{"targets": ["voice"], "arch": "convnext", "mlp_ratio": 2.67, "layers": 8, "residual_init": "scaled_by_depth", "optimizer": "adamw", "beta2": 0.999, "batch_size": 128, "epochs": 79.5, "final_lr_fraction": 0}
Rows from block 4, named by matrix and row number. Each number is 500 + 25 x the weight over its row's rms, rounded and kept within 0 to 999. All counts start at 0. Numbers have three digits each.
# fc2: MLP down (model.blocks.4.mlp.fc2.weight, 512x1360), inputs 1296-1359
fc2.103:490492493467447490495500469497493502534522528474497502495488507498492460525517490508478451493509503473506491481510519506460523508557507490505537506540503548512483540507487481504490531505491482
fc2.104:506482505558494538475455565519468473501498493462495518485499490494529524514472494519449513516495499499492531486506517510557474492510492501501534540511485495531506505514492480489507513495478502
fc2.105:503513494567515496509532500508544486443495484486503516484483507499546534524521548508529556487492479498482472479496504498518474507437507474502519491474492500508519488499514486460491459496547519
fc2.106:480456471502466481502487487459497512518479479518494501516479510503507469519503474495535496503509519493503493510497520499493521494552503491490488511514531502492448496462517496485505541482495479
fc2.107:497514521500510520536512530515458511528491512504491519487500501492481512497492462510509460537511510511514515518525504492497507494548524514487502488481509558487466500533502513493526557485501496
fc2.108:501505467449519499487511503514469503453486478546506467481465475520503465531501508511452489496469469505527470491520547474515480515474515523539528515506481477545519493523499440498506466498498499
fc2.109:486506509475488492519474468476497517497528497489501524472460509548535509545474531509440472485530488478491512540526475513517473482517486482549535523544512498476495506488477512532451525508499489
fc2.110:489469511520523514498515522537515500529492523480477528523512496481527510489502496500541558498486502502486492503508507500463498516542488491498482555471511500497509526463513513535480505490513482
fc2.111:464510525464490517559521498490510531463492494514504474480506512518481482515493499482459506516519513586526479488484519487492487557538474503516485473496497480496553461480556514487520540520554503
fc2.112:515526430499517513482506468517515494547505505448518515513498530502478511511519493502524476488507503481484508496457527512479531502538507461564486490480452523495465498505476496485480496525480484
fc2.113:506514496459463522497499506499489474518502500555506485495509527530505460526493518533480505512508498515477472523491506532540508466565486453517542476480527477460507468502502531529511535514475488
fc2.114:535506483553509520466485485516484523483537505526515515516497470493491513507536556502506509506507489492492481479525477482498482494460503501524502515477474449501451485532486497505512411504536497
fc2.115:477524505491490491502536500504495518540489481483519479545508452503451505503489517499521509490517485527488513505494471503458476510486487523480527516497502471501509537484504539515508481512546494
fc2.116:507516502549527509510498488514501491459505480523500502515476502503505499508518562500573516493495493482462504498517510519493500512432478498494508524511514449509506441522489509522488480533507498
fc2.117:476510496512499515575518497504513562494503502499501515485502509474486483522506518478509502501514503605493486488520495494507515585494495496498475487476487498509546496499582539523512500493508495
fc2.118:489484483523492510490546470494526497545499488536511528523474521539504522494503544482523523514510476463450503478507468521533485471453512504482510559568504483486506478509481515526532476498478499
fc2.119:491531492566513512485492525538478500499490510479487509531508486489506528480489503497506514471505491502476543520469509497495495485454511495477516494507534460526483522520487475476491452525509536
fc2.120:512495487534536497498485476524500483518506533477507530490497513478505485497521539494570526491525529539493522467511478538503509508454499494505485484520550493499538494515494498481507498469484502
fc2.121:524515460469494539493531512492538477511480480481510510467500561508531497515492464497500474500499503513467486480513500479476489519543491485500443545469545525507497506488501536494495488476515502
fc2.122:515493504532519510492510535473513517446479507516513498496505535475508500530505526510495532489501500523488498485464504467500494508438509481493490510499485446516511504490478483515501431502512536
fc2.123:505507513405495498522487504524469548512486484446479495493510457490476498512509524510484515507507469488530492462516535497450507523488511503502530502506507519493499489482507449504510508514480489
fc2.124:485532479477475461539525502536496507528479531510497490497485460514468529544505488476562502486508422479536501469509513487485476543467514486519488505496488497516496479513532469494530483495502503
fc2.125:471540466580512508506504560551506518507471507508514527481522486484549454514541520485498525506475487526493491500539475498510510513524520499486505498496464503515481472475518489471482504503484509
fc2.126:523464466578520510482509468513505476481490496527489536527528518513524496497482554515510522492524491499509502508472488496567475490455495468456517487516475445483498467453492478513525540504483501
fc2.127:485512504502513495473447499507467493508529518524493517523489496510503458508501505513515504485550447493526512461516488506481489452481512508503494514508517509501479535511487486473518477470470508
fc2.128:468457508517518480471492510510504491499501474521502539538520428517504463487493550489513519497540451501541506529496483484505511520442522497523494516489491449506531468476510501496586502525492504
fc2.129:497482479481465510490503524503483520565497497494492487499490516494506500511479459513470495517509492501502491512512506521480485504568495514486506483495484546509500551468496494501503567488493497
fc2.130:500485489507468513467514461536500518471506524520510487486487491500538458495532485517528483525511497530484475509514517513534517498553528520472487473476507548494492488458528511456495478488500512
fc2.131:506494510468504504515515487512471506496504495509495471529499473460512535530521496491446483511502474535541520486513521508538516532484504498545503496450473456509484458565516456509537497513484516
fc2.132:479541508525500479470471526490542479542486494539479531513491485489488494515482489519529502473481473472524529471518494483504497515513506500500467525526507497489511495451525548523485523516514507
fc2.133:502517492497475528487473511472513480530522498516494497499468473474490494520491484511523520495497521495505511520520489476479461462473500509485459499541506510463504533520497558486463431484434506
fc2.134:496500501497478497475473511499502517459509471510496500491500526482478489496465535518538493517511500499451539502474486532541548491495501502475484524497503473502544486492502504469514497470521478
fc2.135:501466508410485478504507511506488496542508503483480503512513480476490513543492477481458481496519459530509505493532471493483514504605522463476491492485490528505480520472519498506464508532518505
fc2.136:489496477511504499519419504484494485478494474449526483506539521490508459513469521481518497488495481521514490524459517487512433482440486540478497517534478585512489524515503523489484487502485494
fc2.137:495490507513497490501487478510504528478543477504514443512544499519489521507473438501466493507489485443492479502528519491475494502535497478503528492473489483480556494498488549437487507492499548
fc2.138:542503494518486500499534503501528461513512466485493480507514485524494537476478512499494496511511497487432470491485496499469502509530552477502533482455482484476500480483502511521564494532528506
fc2.139:515483475474494486524494521466534484515472457505488485519508517516485494487443499513426498530526527498489512468540514475504483504559489503501489495517504510505487538501470505504519548488509517
fc2.140:471509480495465498491497484518525491516523507494528482537534462504480500537488479489480513453482497506490485486512449484463475485494542509481497499491538497488501518534485484515505493506473487
fc2.141:505479469501496501444446498474507465539525519527521481485480504491484499528493461499468501513488491478468510505519489485504473424489506467504466509492501523445472552513472536514482471505434494
fc2.142:511504512501491473499507494486502500504506437537488521448516486492503492520502536477487469456489493503483505463480528522498518530499552504514519523505520458517500454513497467532507501496549504
fc2.143:542461501461503508517506492463517522494510531507523560498479555481496499485523469506508473476507509448508478511556509501510488503514495502508484538521482526540513495525509479466495527508453477
fc2.144:508486481493529496470493516470507483502506464547499506500497526515498499487523496528537528494475496494477466488478502518464532499452501462490489519481507449506523492519501515500532456525508479
fc2.145:502490500456469528479493546513502482465485539508520499485498469487504530566499477497506520518472481447502493478506536502519532477522500499505546494464448484480496516529486483498501469480519501
fc2.146:512460509488482510479488504513445509527500537501476456540498477471506512497454454488492447504533489525546464498476497501510512485543473511512491493509507550476508498503496483496479488483480502
fc2.147:449521511506471510482533490487531496540520511501490553469509537493516497485487525529469527481509486473515493476515486519492528492491538483515459488513489544515536502494480523503454518482504510
fc2.148:496484515523526510484503506502528527444513466524507504508489519463491474496509509538526527521498513514482490548532547482495499501464484466499477537484553458517524452483514510483533519454528461
fc2.149:525524477554526485466451506481476475501532523478500461467484512494542485516499498523472453516512514487509508532468478497490545456476498471512464525485468468518501541470505497488511523518490507
fc2.150:513496485533485500494512504474486521524521489478467529480492500494502498483449473484476511518510533516471506489463512486473484514569479503483497500512561487511525472502503510507533548525513492
fc2.151:543515481417477523506459513496503478488473523509503490487483521501500507518501448517470466495511532481541557471488527500523494467488491498527484507531523523520529515464521534473444449496489478
fc2.152:472493496501497478495476519560508511451512478507501478524509487507497501530534509480512539516487484494526491463507505507510504514402505494532484489474509436491495461527507490479493516530486519
fc2.153:509493521494497481497495486448527499495487450450479528470491506517525499517507510457467486486511507570484527498467453487499480498466509516449555494501535484451490496485515468507484496465438524
fc2.154:492497480487521481501481481519487506474466533524493492477482446493472507484539497476505469483482470452510493479503525481483476503480461544488540516569500496514503520493502499447479482494548473
fc2.155:514492502428451520507485500501524497534504533499504521487517523523505485497481475513499491525514495495537496498464493498508506460549489469536507508517484581493514511505478490501480504515473467
fc2.156:462511477545492488480514504522497506530491498491478477524506505505452540483515482495564515496483473506486449527496495495480513503494512478487476488503516504481516501498490533548507519525502512
fc2.157:507512532450517505491520510471507500475506516465508493524513483541479497485480453521509492501506502434504495525519481524487502486489477497530517485478487558515491565505483496484501510505536456
fc2.158:492492473465482521519471514498505504514490488488482508497492529489492499541494455503492457521517488540485508475514519524527470511471473517536515559556470557454483502531496479490488437484433505
fc2.159:486515495490514491510469463470498537519493486511514479503453497537508489480522511454511446514472494521537480490496517485464504492467494490473533479543534502461503497563496535467459493525469535
fc2.160:511519512510506503476487514467512489516508517489503524476488551499492495488540495512500465481502515522504493485465458510547514456530476520517489506518528539514512494517479513527471496502478505
fc2.161:508507495463464494510482510520482499480486514456515533542494468482496483505549491519525467488493483482517502479513466503474510519445510524534520554504525526529515474470476486425458482506521486
fc2.162:496514490450466502511511525490502521549512520492487503487504498495483501503475472504470479505524506517477472484511479478495515484563508503512519484499462552501482498517502496492462561502505463
fc2.163:493489505523505479468475460509488505443513530501503502481507505496494496526523546489525550458501495500508509473497498483516477490449503485533498537500525447500512505502515537491492456496514490
fc2.164:513473495515509481489507491542495470512514505501501484494509545510534497481537542526532490494471495466456555522501504489568487481505492524503484507503481493488499528519487489491503463499510510
fc2.165:453501504598513511485481476501558491459528482530473527519467517511487479501524523499505511469493521513502504511509496509498479495453518505487460534486487494520484508495505490508512455479472517
fc2.166:509480491451513496512502535482493491566470517506499540497481520513531463502496514509463505489481569534501522492484491511479465466504478525469527483517508525509510524535493531495489496503493509
fc2.167:453505520505537526520553482532518514508489505475485523490455455516523513476506479512478472509492496513553486465479458475495538547508509507475420471516495506522499505505513503487517520493542497
fc2.168:492508511503525476516508502521528490492526527516501585503498472526492504523511511488508542501505495547497502498490515481543473512470489515499477497529465485521502500471523477465486491507499493
fc2.169:497514513494481494581514481471506566482493505487503514481496513476496485520484492492482501486504491592498501467501518484511488569511508510466483467516508501482519481516535505499494491480507489
fc2.170:506506516453521494474489503480529480531522525485540501510471524488503492478527446510469451521479521458505487510496464502470465475496481455520457466483518509512473547540490511484461514511465453
fc2.171:554482507493532525487514502490519487501497497530502486508531510497482484506493470518503449507488511488514509473530468480500497498514491476506506482501526537477462535509476499508539466512514475
fc2.172:431475546516498480518527486530532529546503493491508504516521484532515500516559510446536529505489459508503489455488488494419481496428494528496477480515479474520490484497511553483542487485558492
fc2.173:505495479561469526464442484516512475499465486530531489519506522517504508508504461478493523491482506479502516524499502529514518491519461482509494510513530526516496523476490521460496556521463527
fc2.174:516488467482490503524519474486489496570491507517519500473517524517481485517481466495458479510519524499491503501483502517510486484584497484490481478522472551474488501473498487488485551501490473
fc2.175:471513493493506509486482513485504491543482519515516517500489500491507462491476496482510498496501517500503511496472483500474497480593515470480521473540484571498511561458501526483490596521481495
fc2.176:501492500446495540494480530510491477504497492520514540503516530511478508516473476492472457466523517481497511512440492506545492487480491516522472507485472493494503502591483486516503466460479475
fc2.177:544503501516505481478489523514515476514513504531482528518498510515550496483517514535524521482520504491477491528482492490477521498492509505509475494468486481481522490492520463482511499485500506
fc2.178:516477536535491496498464524515502468505516487511499481481517499500492501474501484518516477474532494485480493473490486538530521487508465446485482520479495493491512515459489512481492513474467502
fc2.179:487489486518488498477482518468518493477535543517523515486482477508518473496502499518485509519513519490524479527499501504542510491525515503505447495513481520475545492520511555450493502519515541
fc2.180:476495514529505497512488515488516492488499455527497521470466490509494492479468505488519519503500516491502517463505497503511505490425457524487534543498511483516505477515501478500501443523481503
fc2.181:495524482481479518471496480498506487561478516511507473485490464482493523520521463509506466503457534510514475544455509519491514476553488478479475497508477536474506540502518506508472519475488476
fc2.182:500473527475481534501487523466501486529504486544515468495473502480499512477464474500486498520513520510492506497488467514429490513506474449523482490501518484499488510515506513511498486494490501
fc2.183:501503509518513517513514465474504494512514472496497551501521531466518425568539512466523506504538487518521521504451496499450517509535500559498524491517500496508520491508497468533496514498513512
fc2.184:466503483473450498491520455524492489526495510502501506512524501542527490513517522460503506519468442474466513505535531495470539490498475474519546546521496495486481536518520508533532521537482532
fc2.185:526515471521510490501479523447528490556497497529501533488527554474496458515528495478480486491511499507520491495514446503497539462493490481503492546551514477519512530463498575487485477505504501
fc2.186:519528482507484520509550460535490472511485506492494541492519534501505506513484523525504516508492511500447504511460485506556522500545489464522497505488500479501517473486499501498508557498536476
fc2.187:490492508470512510512537482476526517514517493486504504499517509506521462538456516511452475530506519538505488463477502524450486502521511482505494523516484523486467503513514499486524514532503488
fc2.188:476506493443489500513515521499489490569482508508506500483512497505511479513489476491480490521475502520522483489504511490540496467578505494507512493490498548499478512494502501502495527506476490
fc2.189:460483482514499488506503474531531499517486471517479518489485485494505478501466513474459525478486477496456525499517497506525506511495534484487515540535502482518481484521511480512512489492501510
fc2.190:524476466496494485500516479469518520543482526482522532552550513497510503479507515513502534502503478504487501484481485525457478515509526458515524540488470504462499482516499472535544510523519491
fc2.191:509490494516526464473479482471522491541479517525475510470502527452496494480519532490507500437511501474521491487461477499551512493508465480477472558566527462469545520461482511481447510512498480
fc2.192:539482498460542524503497534472530506499531492496494485467495513493533499496521494507439481504523505504537467465486508503544512474573515494521495509516482510527490476534513494499448542481436473
fc2.193:486507510573519531558506491473498517514549527480506533578476462434533521529500484465521526503504492526493466480518503496538485536519482503493498475496514476503478484462481492504512487500527533
fc2.194:507526523531473496477464516501519481464464498496510514508451502456484517520464466478486446539523478507500519514499479497498438505530484524534504478521556517517499503494546491474523443516492495
fc2.195:474495482551494486506497500509487505510487453509501518494513520462499490518472467475500536503544509496456557493498495467576515520504514506503504492481514513489463488514534473496498486477463518
fc2.196:527522498577495515510504484549479469478524530516499509492541510506505515451499479532537465504519499517500537518490488522531541537490508513483503454469520485512542474521523517540518515495538541
fc2.197:529505511489474469532518482482481534502518526471517557495497514487504522494499492504518494461497504509522495461513535533494459536519521489501563468481519497507559446494534486522516525527504528
fc2.198:491535461491480500488466492501497498532497500523507494472506470500498527506515503505500460481501491506508466524501501488487515457512503456497480479493496527495512496512524507502493485466489502
fc2.199:497477522552513486516508505561519508500551458499489548529476519522501481511564494510534506493534485507485487501497522477517480497487525488496541513493507446534483491514536512533525519501516481
fc2.200:496513499527515528488458509500508476483541524480527487508499496500472465506502528505515528483494506461522492487505534501564474517490525517496535503536516469510464504518493497486492479467470522
fc2.201:499504525481488511589486514484505555475477496486515493511509472491488488529508501493482525499509526592524492488493530506474487595516489509500493502534510524519545511510571494496509481513497518
fc2.202:471501515511502508509517460501471489504484501518519491491511504486543497537528508488510495460514514529479495489476493491497525541509504515474514490469499466526556486464524502493494525503538520
fc2.203:500476478501473453512468481473537505508496461514488521496500500517498476504481503498436492483522482558556486516510481472514459505569484535476532483526535489489506464514506504508511551476514489
fc2.204:508477513529493515513527472524479469489533494503485490514514538538499476482523538489559523482510501497515517526462474496543496512442486529506504496506522483484494534484495515490509502477537495
fc2.205:508503493412493481516490490501500541509490484494510480497492513492498531550499455508493500505506513512537477475544533493518512521523515519501499494496482519510528504461496438483468533508554502
fc2.206:552495504481470497526524499493536497492482482472504493483525489497524500525461487496466535485501507523480465487508477515480510528491502501540483547495490474507538538504505501529517494534511500
fc2.207:527511489524535483503511516530489497452530471491486517502471488490511458513514498500526507496493491505498487469499482513484480478488530512499490479528498445496503503493493511502498464533477513
fc2.208:499490503565525458490523488494520534515504473504505514516485509516524511522511541492498526499511466511491484517518511487509486504463511488494513515510483437508479524551519504519478445471519524
fc2.209:505507484488491500476499499509505483541502495492497521489506490489515527494508440525469530507500522475487511500466485511447468493527511511529493517500489549474504506512491504558525499507496519
fc2.210:518539483433509509499510491539528493502484487504486512500478531495511481520480530527448500501503504487527503492525504493491473506466515486518465466513473427480492459487536456488491434529529507
fc2.211:464491464445488465470546497483512489485549484512472507458501470544525528531515538511515464489520482473487504487470494501503528523494508460489509527509498499498465491529497510536502530479520476
fc2.212:474495515528527510462514522492503513450480460523504497507489492516517494534518543495512505473485452499531499518526492517493541473455490529517490523499491447482486475572485505490518490507534514
fc2.213:480498522477523508524494499496494547521464447467524458508439435507512493537496490483508502538513488497526475489529511502474521514487486479534533499535509468506516501493481486439516520545491492
fc2.214:475513488518508515492520496490506480510515494505472541496534559513536465468504497517438534470499501501497501487501441503482489496519460509509487537533505472499505481512515532543498511519520506
fc2.215:558460495502505527455489483498459483483524526516513467492511467474505520485471454516544495504501482458486519480501597473514513501518501518480551521492490485503501520510449457483501503483439513
fc2.216:548508500497504509526505486537452524514477552509507485516506499514508539480489512487503531491488513513477527488486494545476492507531547489469486505469477460499500489511521511461482544495530513
fc2.217:448540502492486516516490494568501511521491488506501507466461539502486501499506482542518502539475488509518511471481503485531479433511496482483458459487480518506467454518495517520447505502523542
fc2.218:506508502478500487492491491507528501457500488535526447455488491471511489540525550504464456520524512502482487491474501505523468470491480442465522477480547467507489486503507487512509565501483482
fc2.219:499522496541496501490485502481505486494516483483492516460502548530531482485484534488505503487534494539486486443451424505533493540497456492486478492467501496537493530508521520503517476440488496
fc2.220:543502468458505532465513513485484466492513513513500492493489513501539530519488469525488470514524503449488527457476475516517535442476504513476506491525478486485463488540501487484493494486451499
fc2.221:481491468468480520529495498495468521547521505504510498506522526484496489502475473494454485493513500500510489499476489505512495468558506500473517466498484551522511523499475486507499534476497476
fc2.222:528478502514497513507505488481493513497473494491492482488481482540506490520477488501554536503503487471510489501508528498492493503502526482534481496520514503500493499456500473549524530514524472
fc2.223:530502510490498513559488521513493564479511502458492494499495450472525475512512515488499546501474489585507499472505504510493530555482516514511520462504507510491510478488529468505497466498471500
fc2.224:507525483503526502520496473489504493515486488529488535500499519503524484492471498516530521483519528488492473528483484508470473480488491500491504512516495486483529478513512528468481496497491496
fc2.225:514488486518476504513512488480510496504521498489530518499452472526506525501487469518496562465484484513500539463470493478476535525509504490476505494469531525512537480507508513541492495489493497
fc2.226:553503532510481506489488519495485521450518501476472448529509465502487515517509496543535451472503535509518492472459524492488489481545541500458521506513518545512483504515480499496507547491479484
fc2.227:489490502500469483526512525463509490489497507500522486457496500510483509483498551484497465514484460525520430471490474494470495486501508472488518490482471492533493517521527487463451505530554502
fc2.228:489509519486503479541476475524514518506525477469488526517482500463483502554520483445446509504508488531522487477491501501494467503500481503458509493487507509494516525525472450523468505492426479
fc2.229:545486503421489497495526493517502472474494480485514483526494477462483522544531506469496463525504519504518520497508553498469478480473519485479540503509507502512510531533491466471503523513485497
fc2.230:507513532473523464466506491513519486543489490522467487496447502471523475487500485508512507497473516545474487479474511493517510517538512476482460513486525537462550452533491482514503503498541487
fc2.231:476524530467510530523518505472531530534515496445506499493490498493460485509503465470487484518491478525510470519523494483498510511545507495509501512502501536511477513512508479490523538495489471
fc2.232:491494505488492483496511458499517471507456456489482509510520500522528479507516539457515521482503488514502499485509472497491541533494519486489529515501505477500515450491479494530520484489517482
fc2.233:481526501517521474465458491476529460488522504532513495483524536544499460510528540510522462530511535498495495535486437490512508447484487486506503511523505534497521503483533532503482518489524491
fc2.234:461509522443481502495493514520528499492452488545486481478477483517475481519515487513489500544485514469505530462466469508495514499524439516547479501501510474513504511486490554493502496500509474
fc2.235:482480466490498484450473522523502492480497476498492479497446466509518494469534444507472501494470500457517511481527511493472473473522486493484469528482499519518485465482455497516478464536497529
fc2.236:516511510577529510466461516482486479491491499536494519464475514486527499500529519473518535529496491496469504524487472511524519465469493484501509549466491431497506489481520483460497471498498515
fc2.237:484523459472489496495517525477538528516473489472476496480488497488477527505528493536561488500493499461472546493517481485465493473471510456490487519527513508477475534563485511543472490498468521
fc2.238:511513480503527509515496510476516511533520507481513481531478505503512437478497469479536484496526528512550464519493514489454515506514498508489474535512510539513513507492510483475474473486497502
fc2.239:520492538452517485507541509491509520504489520492509478498479480525501523496487484500527468522506454510500509486490475495512473520556541529467540489518503509496505538487497493522496527500488528
fc2.240:489471476527526506513487468510512487525481519486477478530502473496461517523516546525494527493490475490526515475494504495485530531483500493504511512495491532535470532519524484575484465517547521
fc2.241:483503487478463504509504502506491514550507506479485492514487504472477489516482454512464483490486504501505491508511479511508525475561531497493513494475486567509494548466517497479494533493489495
fc2.242:471500461473504503522501478489508506537498509497493532538493482494501506499544540507516502489479500482486479493512526483462480469475490479473520484547530478487482511495491489487452479541501513
fc2.243:477469502502515468447516503510504515511532545479489512525528484495474518467501493489552549498494516472511506532476524490465469458514471477508535506507509481514501500513527500499462473535507531
fc2.244:514480533562506488497519493534511508481491527522497496471540483497501507510507542486458506491515493508506509497477470464516568508499495502522489481478512478485536499479523518514517519485505458
fc2.245:514499497457509479498494486491485512502465507551516461494464431475523498506487525505499526479500499488544513500513507486441506529438498491470496522498504459526479504484479523427545495531483515
fc2.246:515504475491537507473485497512488483511496489508509509481526485466515451512503478522457511466461521473471487483468486462475546423484501512504455496493531505483517509486484519494467466522518499
fc2.247:467515506499513500490511496536484483501482514498533480478487476519529486505511527499549536497502522484509515489493498505507519498434524471488504523490480434526541509508503476473533454501516450
fc2.248:507488494533483520451481507516481440482498512503518482516522465474496548488557512491508442535507504449499483521526523472517507454495498486476522479470515505496478525505435452493497495509477532
fc2.249:507509516473524497522499439479511504556526524490514501507504505500516542484504465529453505515499498483510478495500531520522492489474507492522510511504497516501518528496503512504531463500491518
fc2.250:524520518453473498508534496493520514531530512465517531511496569511499514487522457481482506506492492516466513506506488522505515535553499509553508503533503533518451514518521485496520542499480495
fc2.251:514495514470495505511475480532491484545495506493509458509495480472494569478484479520490481513520530509495488509524516453478501502546528503484521474480486523514512527525463480513503583471492500
fc2.252:531502480476475491484483472502480494520472535513501460500499492476506508525528480487504469514477536472540506513517507462501527506551500458468525495517514534523514498496537489516491499485485499
fc2.253:471497473505463512514529468504510523473493505478501519484493478542510472508513526479480509466510508484494507507460480472510515506514481505512528489534486505503501482520506487495499528499519497
fc2.254:467499493523519512488493463497474503442521513503521530512507460483498500473496535537524534487514527516514509491512508504504485508384453491483520515490525478497492463521499495473474457487538505
fc2.255:477512474463527463471505522535524499526532461509493497513499495514506445472524494504521507506471495464510494521487503480481488486432493465499505455501519548500479489513475523502474515494466509
fc2.256:504494522443485464487488536507506479474497493478480457524494524485514500517525540520464533539544481472532491490475500518507495511467480500520475554506507468512535429463503464522490503541476497
fc2.257:490516495565519493486481500545515493451497486467493539486501535493476523499498539512590533474508530491503516494480527475531516520442476450507497471482503486498518507517497512514422482429542516
fc2.258:550510499548492523488482523485481481487513518511517501498493537460523486484488504498514429503505516493478511510509470470542495485464519514516550524526491540466467504531483503482530502479500476
fc2.259:453508504478488513584511510516524554490490502502507467489480486511480491517481521481491504492475511585499484487506495508479501604546477485501458466491487516522535481507569541499484504466526490
fc2.260:532503510496521533520493539498483482548523514519487473531473508493503482483514446517521440501497503484511508505531499511425471456531487497486505526500530555468520502539499495481495508527486489
fc2.261:507514495450481513501498505497502490549481505514522487491516509502461488531481478511466487501491500498531486490507494493518503505550500496503490479499492534524487506481496490503492540481478486
fc2.262:536497469470518489511470539486446488521493467511495495466497499505471520502483482512487500456498486499542512474506530543503482511522512475497561518523509504511495508491485496550501537454475483
fc2.263:524488478469519489523485507522479488554521499493496493519526469503484511540536472513494523507504524515513483493532547482489471478569462460490487464523460465545487509500502514507498556526476498
fc2.264:536485518428526505487460484475479487539522531447506479482461466498513492523526494460465463476541528443492510473497489505448504527501516534462520508485493499520473495503497485510511450516494523
fc2.265:489513499485517537500525481522494506497501491538501479490482470493521517460535506489528466512526527503490506484538535509509495494435497495498513524486499477509515474508508486459505460480507513
fc2.266:496493490514485507519476475469504499456505502483455486490480499507507520455508523490511497466477491503465524501506500529483472511461512501500539484503523448502517519519465498524507448510539498
fc2.267:456513507539581518496485481523505516481482483479516482485524493482490543489528545504459534516493535489545485520522523469514477537436487508451481490471512497521511519472510493519477490480476519
fc2.268:465506528523505517475488483494490497466508541509489478469519483497494505499510503503535489484497466494498493498470524507503518495463503549518543519512508464492503463548516468531491420520504524
fc2.269:522502483517472507488514457501492490528488501500510474493546524495476530495465474505482497495502499491461465474493489490506519506515496500480536525509487506511462502464488476553514555493531504
fc2.270:566495514517496493518524491499473486492505524493512505460496503485515534479475506507452468484533480550451489485471484496509501541547521522510532474452513484513516466514514487510534499458545505
fc2.271:518490506488521529516506482472508513491503516511492503481511506468473484493508507490577505485534520553524497523469498509549483535446518509511508473531516505454499515523506496474469493487451489
fc2.272:475510515473471505504513494494486504543508490524501471480517485500505475508493472499462511485501509498515506480506513509479493507596459480467463484490532559540505526460503508492503553490504471
fc2.273:499512505478505478472527492487521442536526510518506495512497524540499510486493507515459467532516494465505479527451463521485522466510509460516505491541503527470483495542482508500480465528443474
fc2.274:522484506466463538479507462466490534489517509516481526508516506486467481522472523571542451480516502491489501482522488533467503496470479466495512504499479498472462507564521507489533481472470467
fc2.275:502511488545503525562510505510510546484494517485505500480479488490475483529512517480541520490500499570522506492510504491495500556487500519496506459496486510522542494525528502519502491496484495
fc2.276:517525518537474509462479513527462499513507473510490517546516527487474491493489522509519456535501509451501531505487508487482477450503498489489547461485504533501435510508469479477494514483520485
fc2.277:542491509534480512461454513499492473483491472532492517504509515469536531515516510509490520497499468444449535467481485511480476449458515516493488515493527510471468535556510538506535496491475489
fc2.278:509495508489522507487465513497499483501444510483516455477476466483492558521496508497513519494527519519469508493513471506501512503421484478456504521530498452491477492484499504488470518521496550
fc2.279:509494488422485536503515477472503497507514506493489509502513509507512489506470461516453457506527488481493521487506498480497495492561525487519484489503476529493491514469499461509488537498475486
fc2.280:527502487506525533493520536474507504483509523523484513525480472474511512502513499545511482490503503485474461534488536501448504481551502488498505504506497507523481484530434497486458490502498497
fc2.281:504502492460496497499466521526527508529493485445491525517500485490517508531512503494545523496510491455485517532496536541491507523458521521512527510538545503504499493501522533532524495510498516
fc2.282:470488469460509488507448521447479507497496526484493480488524508511481539462479499492511534503482503502495503488472495521524516488423497446518473474499497491499513545484524519529483490464481489
fc2.283:489513506523504503472509511510475510489499491486518507495515455494480512476542536469544511505534464493518512523521494456493483519440494522495499506467531483491507467530465500488505472475561505
fc2.284:526502541521486536475480464496560508476509531481432486477536525524461501522496508512536518483487504542493520512507476558501501507476481499457496489544480502472496507501465487523481483437498522
fc2.285:509518474568503504500478526501502509585470479504486504468517516511450538513497474496550551494498498521484506516481520506479519481496490483455446523511543471494512475516503535550470542501528514
fc2.286:483503506528506520580488488489529560504492499484502499498501522490484476503502492478518506513512507595510517484495482494501498577494512520478476495490498517496518508524560523506474467489491499
fc2.287:502517520553535501483495518522473474519483486494508474457515479515485514456507491512521490517476526475455488514508469471481510483474470511477513477498494491512435473494459504516476505507494500
fc2.288:469496488570491509499487501527483510510463526507510482546483514503509482480547499502517482463477538471541513506526469505522477461428503496496464478456487515504498507519488513481483489489528542
fc2.289:453501488478459497546455513489519535497502497474504539525480497486496462540536475494495474525525482549521506483522520478521501572488545521508501534522490564479563530503556498489504499475525506
fc2.290:550479513568484495460467501532491465482523506498494521534509527485496560482514502517553469510508516439482488556500486519523510452452525489526538528495542499507473510516478507538511471525513503
fc2.291:488534504465477513491509502510514531487503481493522537533493523512504450500517514505565518501490494472493540483485497486520470506476533465477497540453503513472456496520511484515481523502491530
fc2.292:505507497483521515470518496506511503512533497470505509517485446492482536514495561504475526518496494470495476496529536505477505506489512527511558511452494487456522505532486494514479474508480503
fc2.293:457469517505471486480478491467506468531524543510503502492478510511475553484508461502513445513514528496505486507462463526510473492481465466486489506488522518472528528493502513467471552481510486
fc2.294:518513528538526536538479492484513536496496515493505505498461499490507473485474520521526468492524534592506527516466502500507521542493502534485495457493471530470539506521541500463451490465454480
fc2.295:505497508425469520516483509488501501568526493492480499505455484495523500516532491487452488490474494493533497454520530532483479513526512476515506495541518461493502513433495476520494490511471519
fc2.296:487495477504487467484535486541502498544483512519477487509565459508530503501495522487466531480489488514506477524514485518444460560543533483500533482514502480479506505466507506514514508507474478
fc2.297:486484488458456487473487492472501483505457498481486519509488468467558491534482490511546475485484465465467495474527512517508502514510525469505514543525526476499493526515484498481524513500498495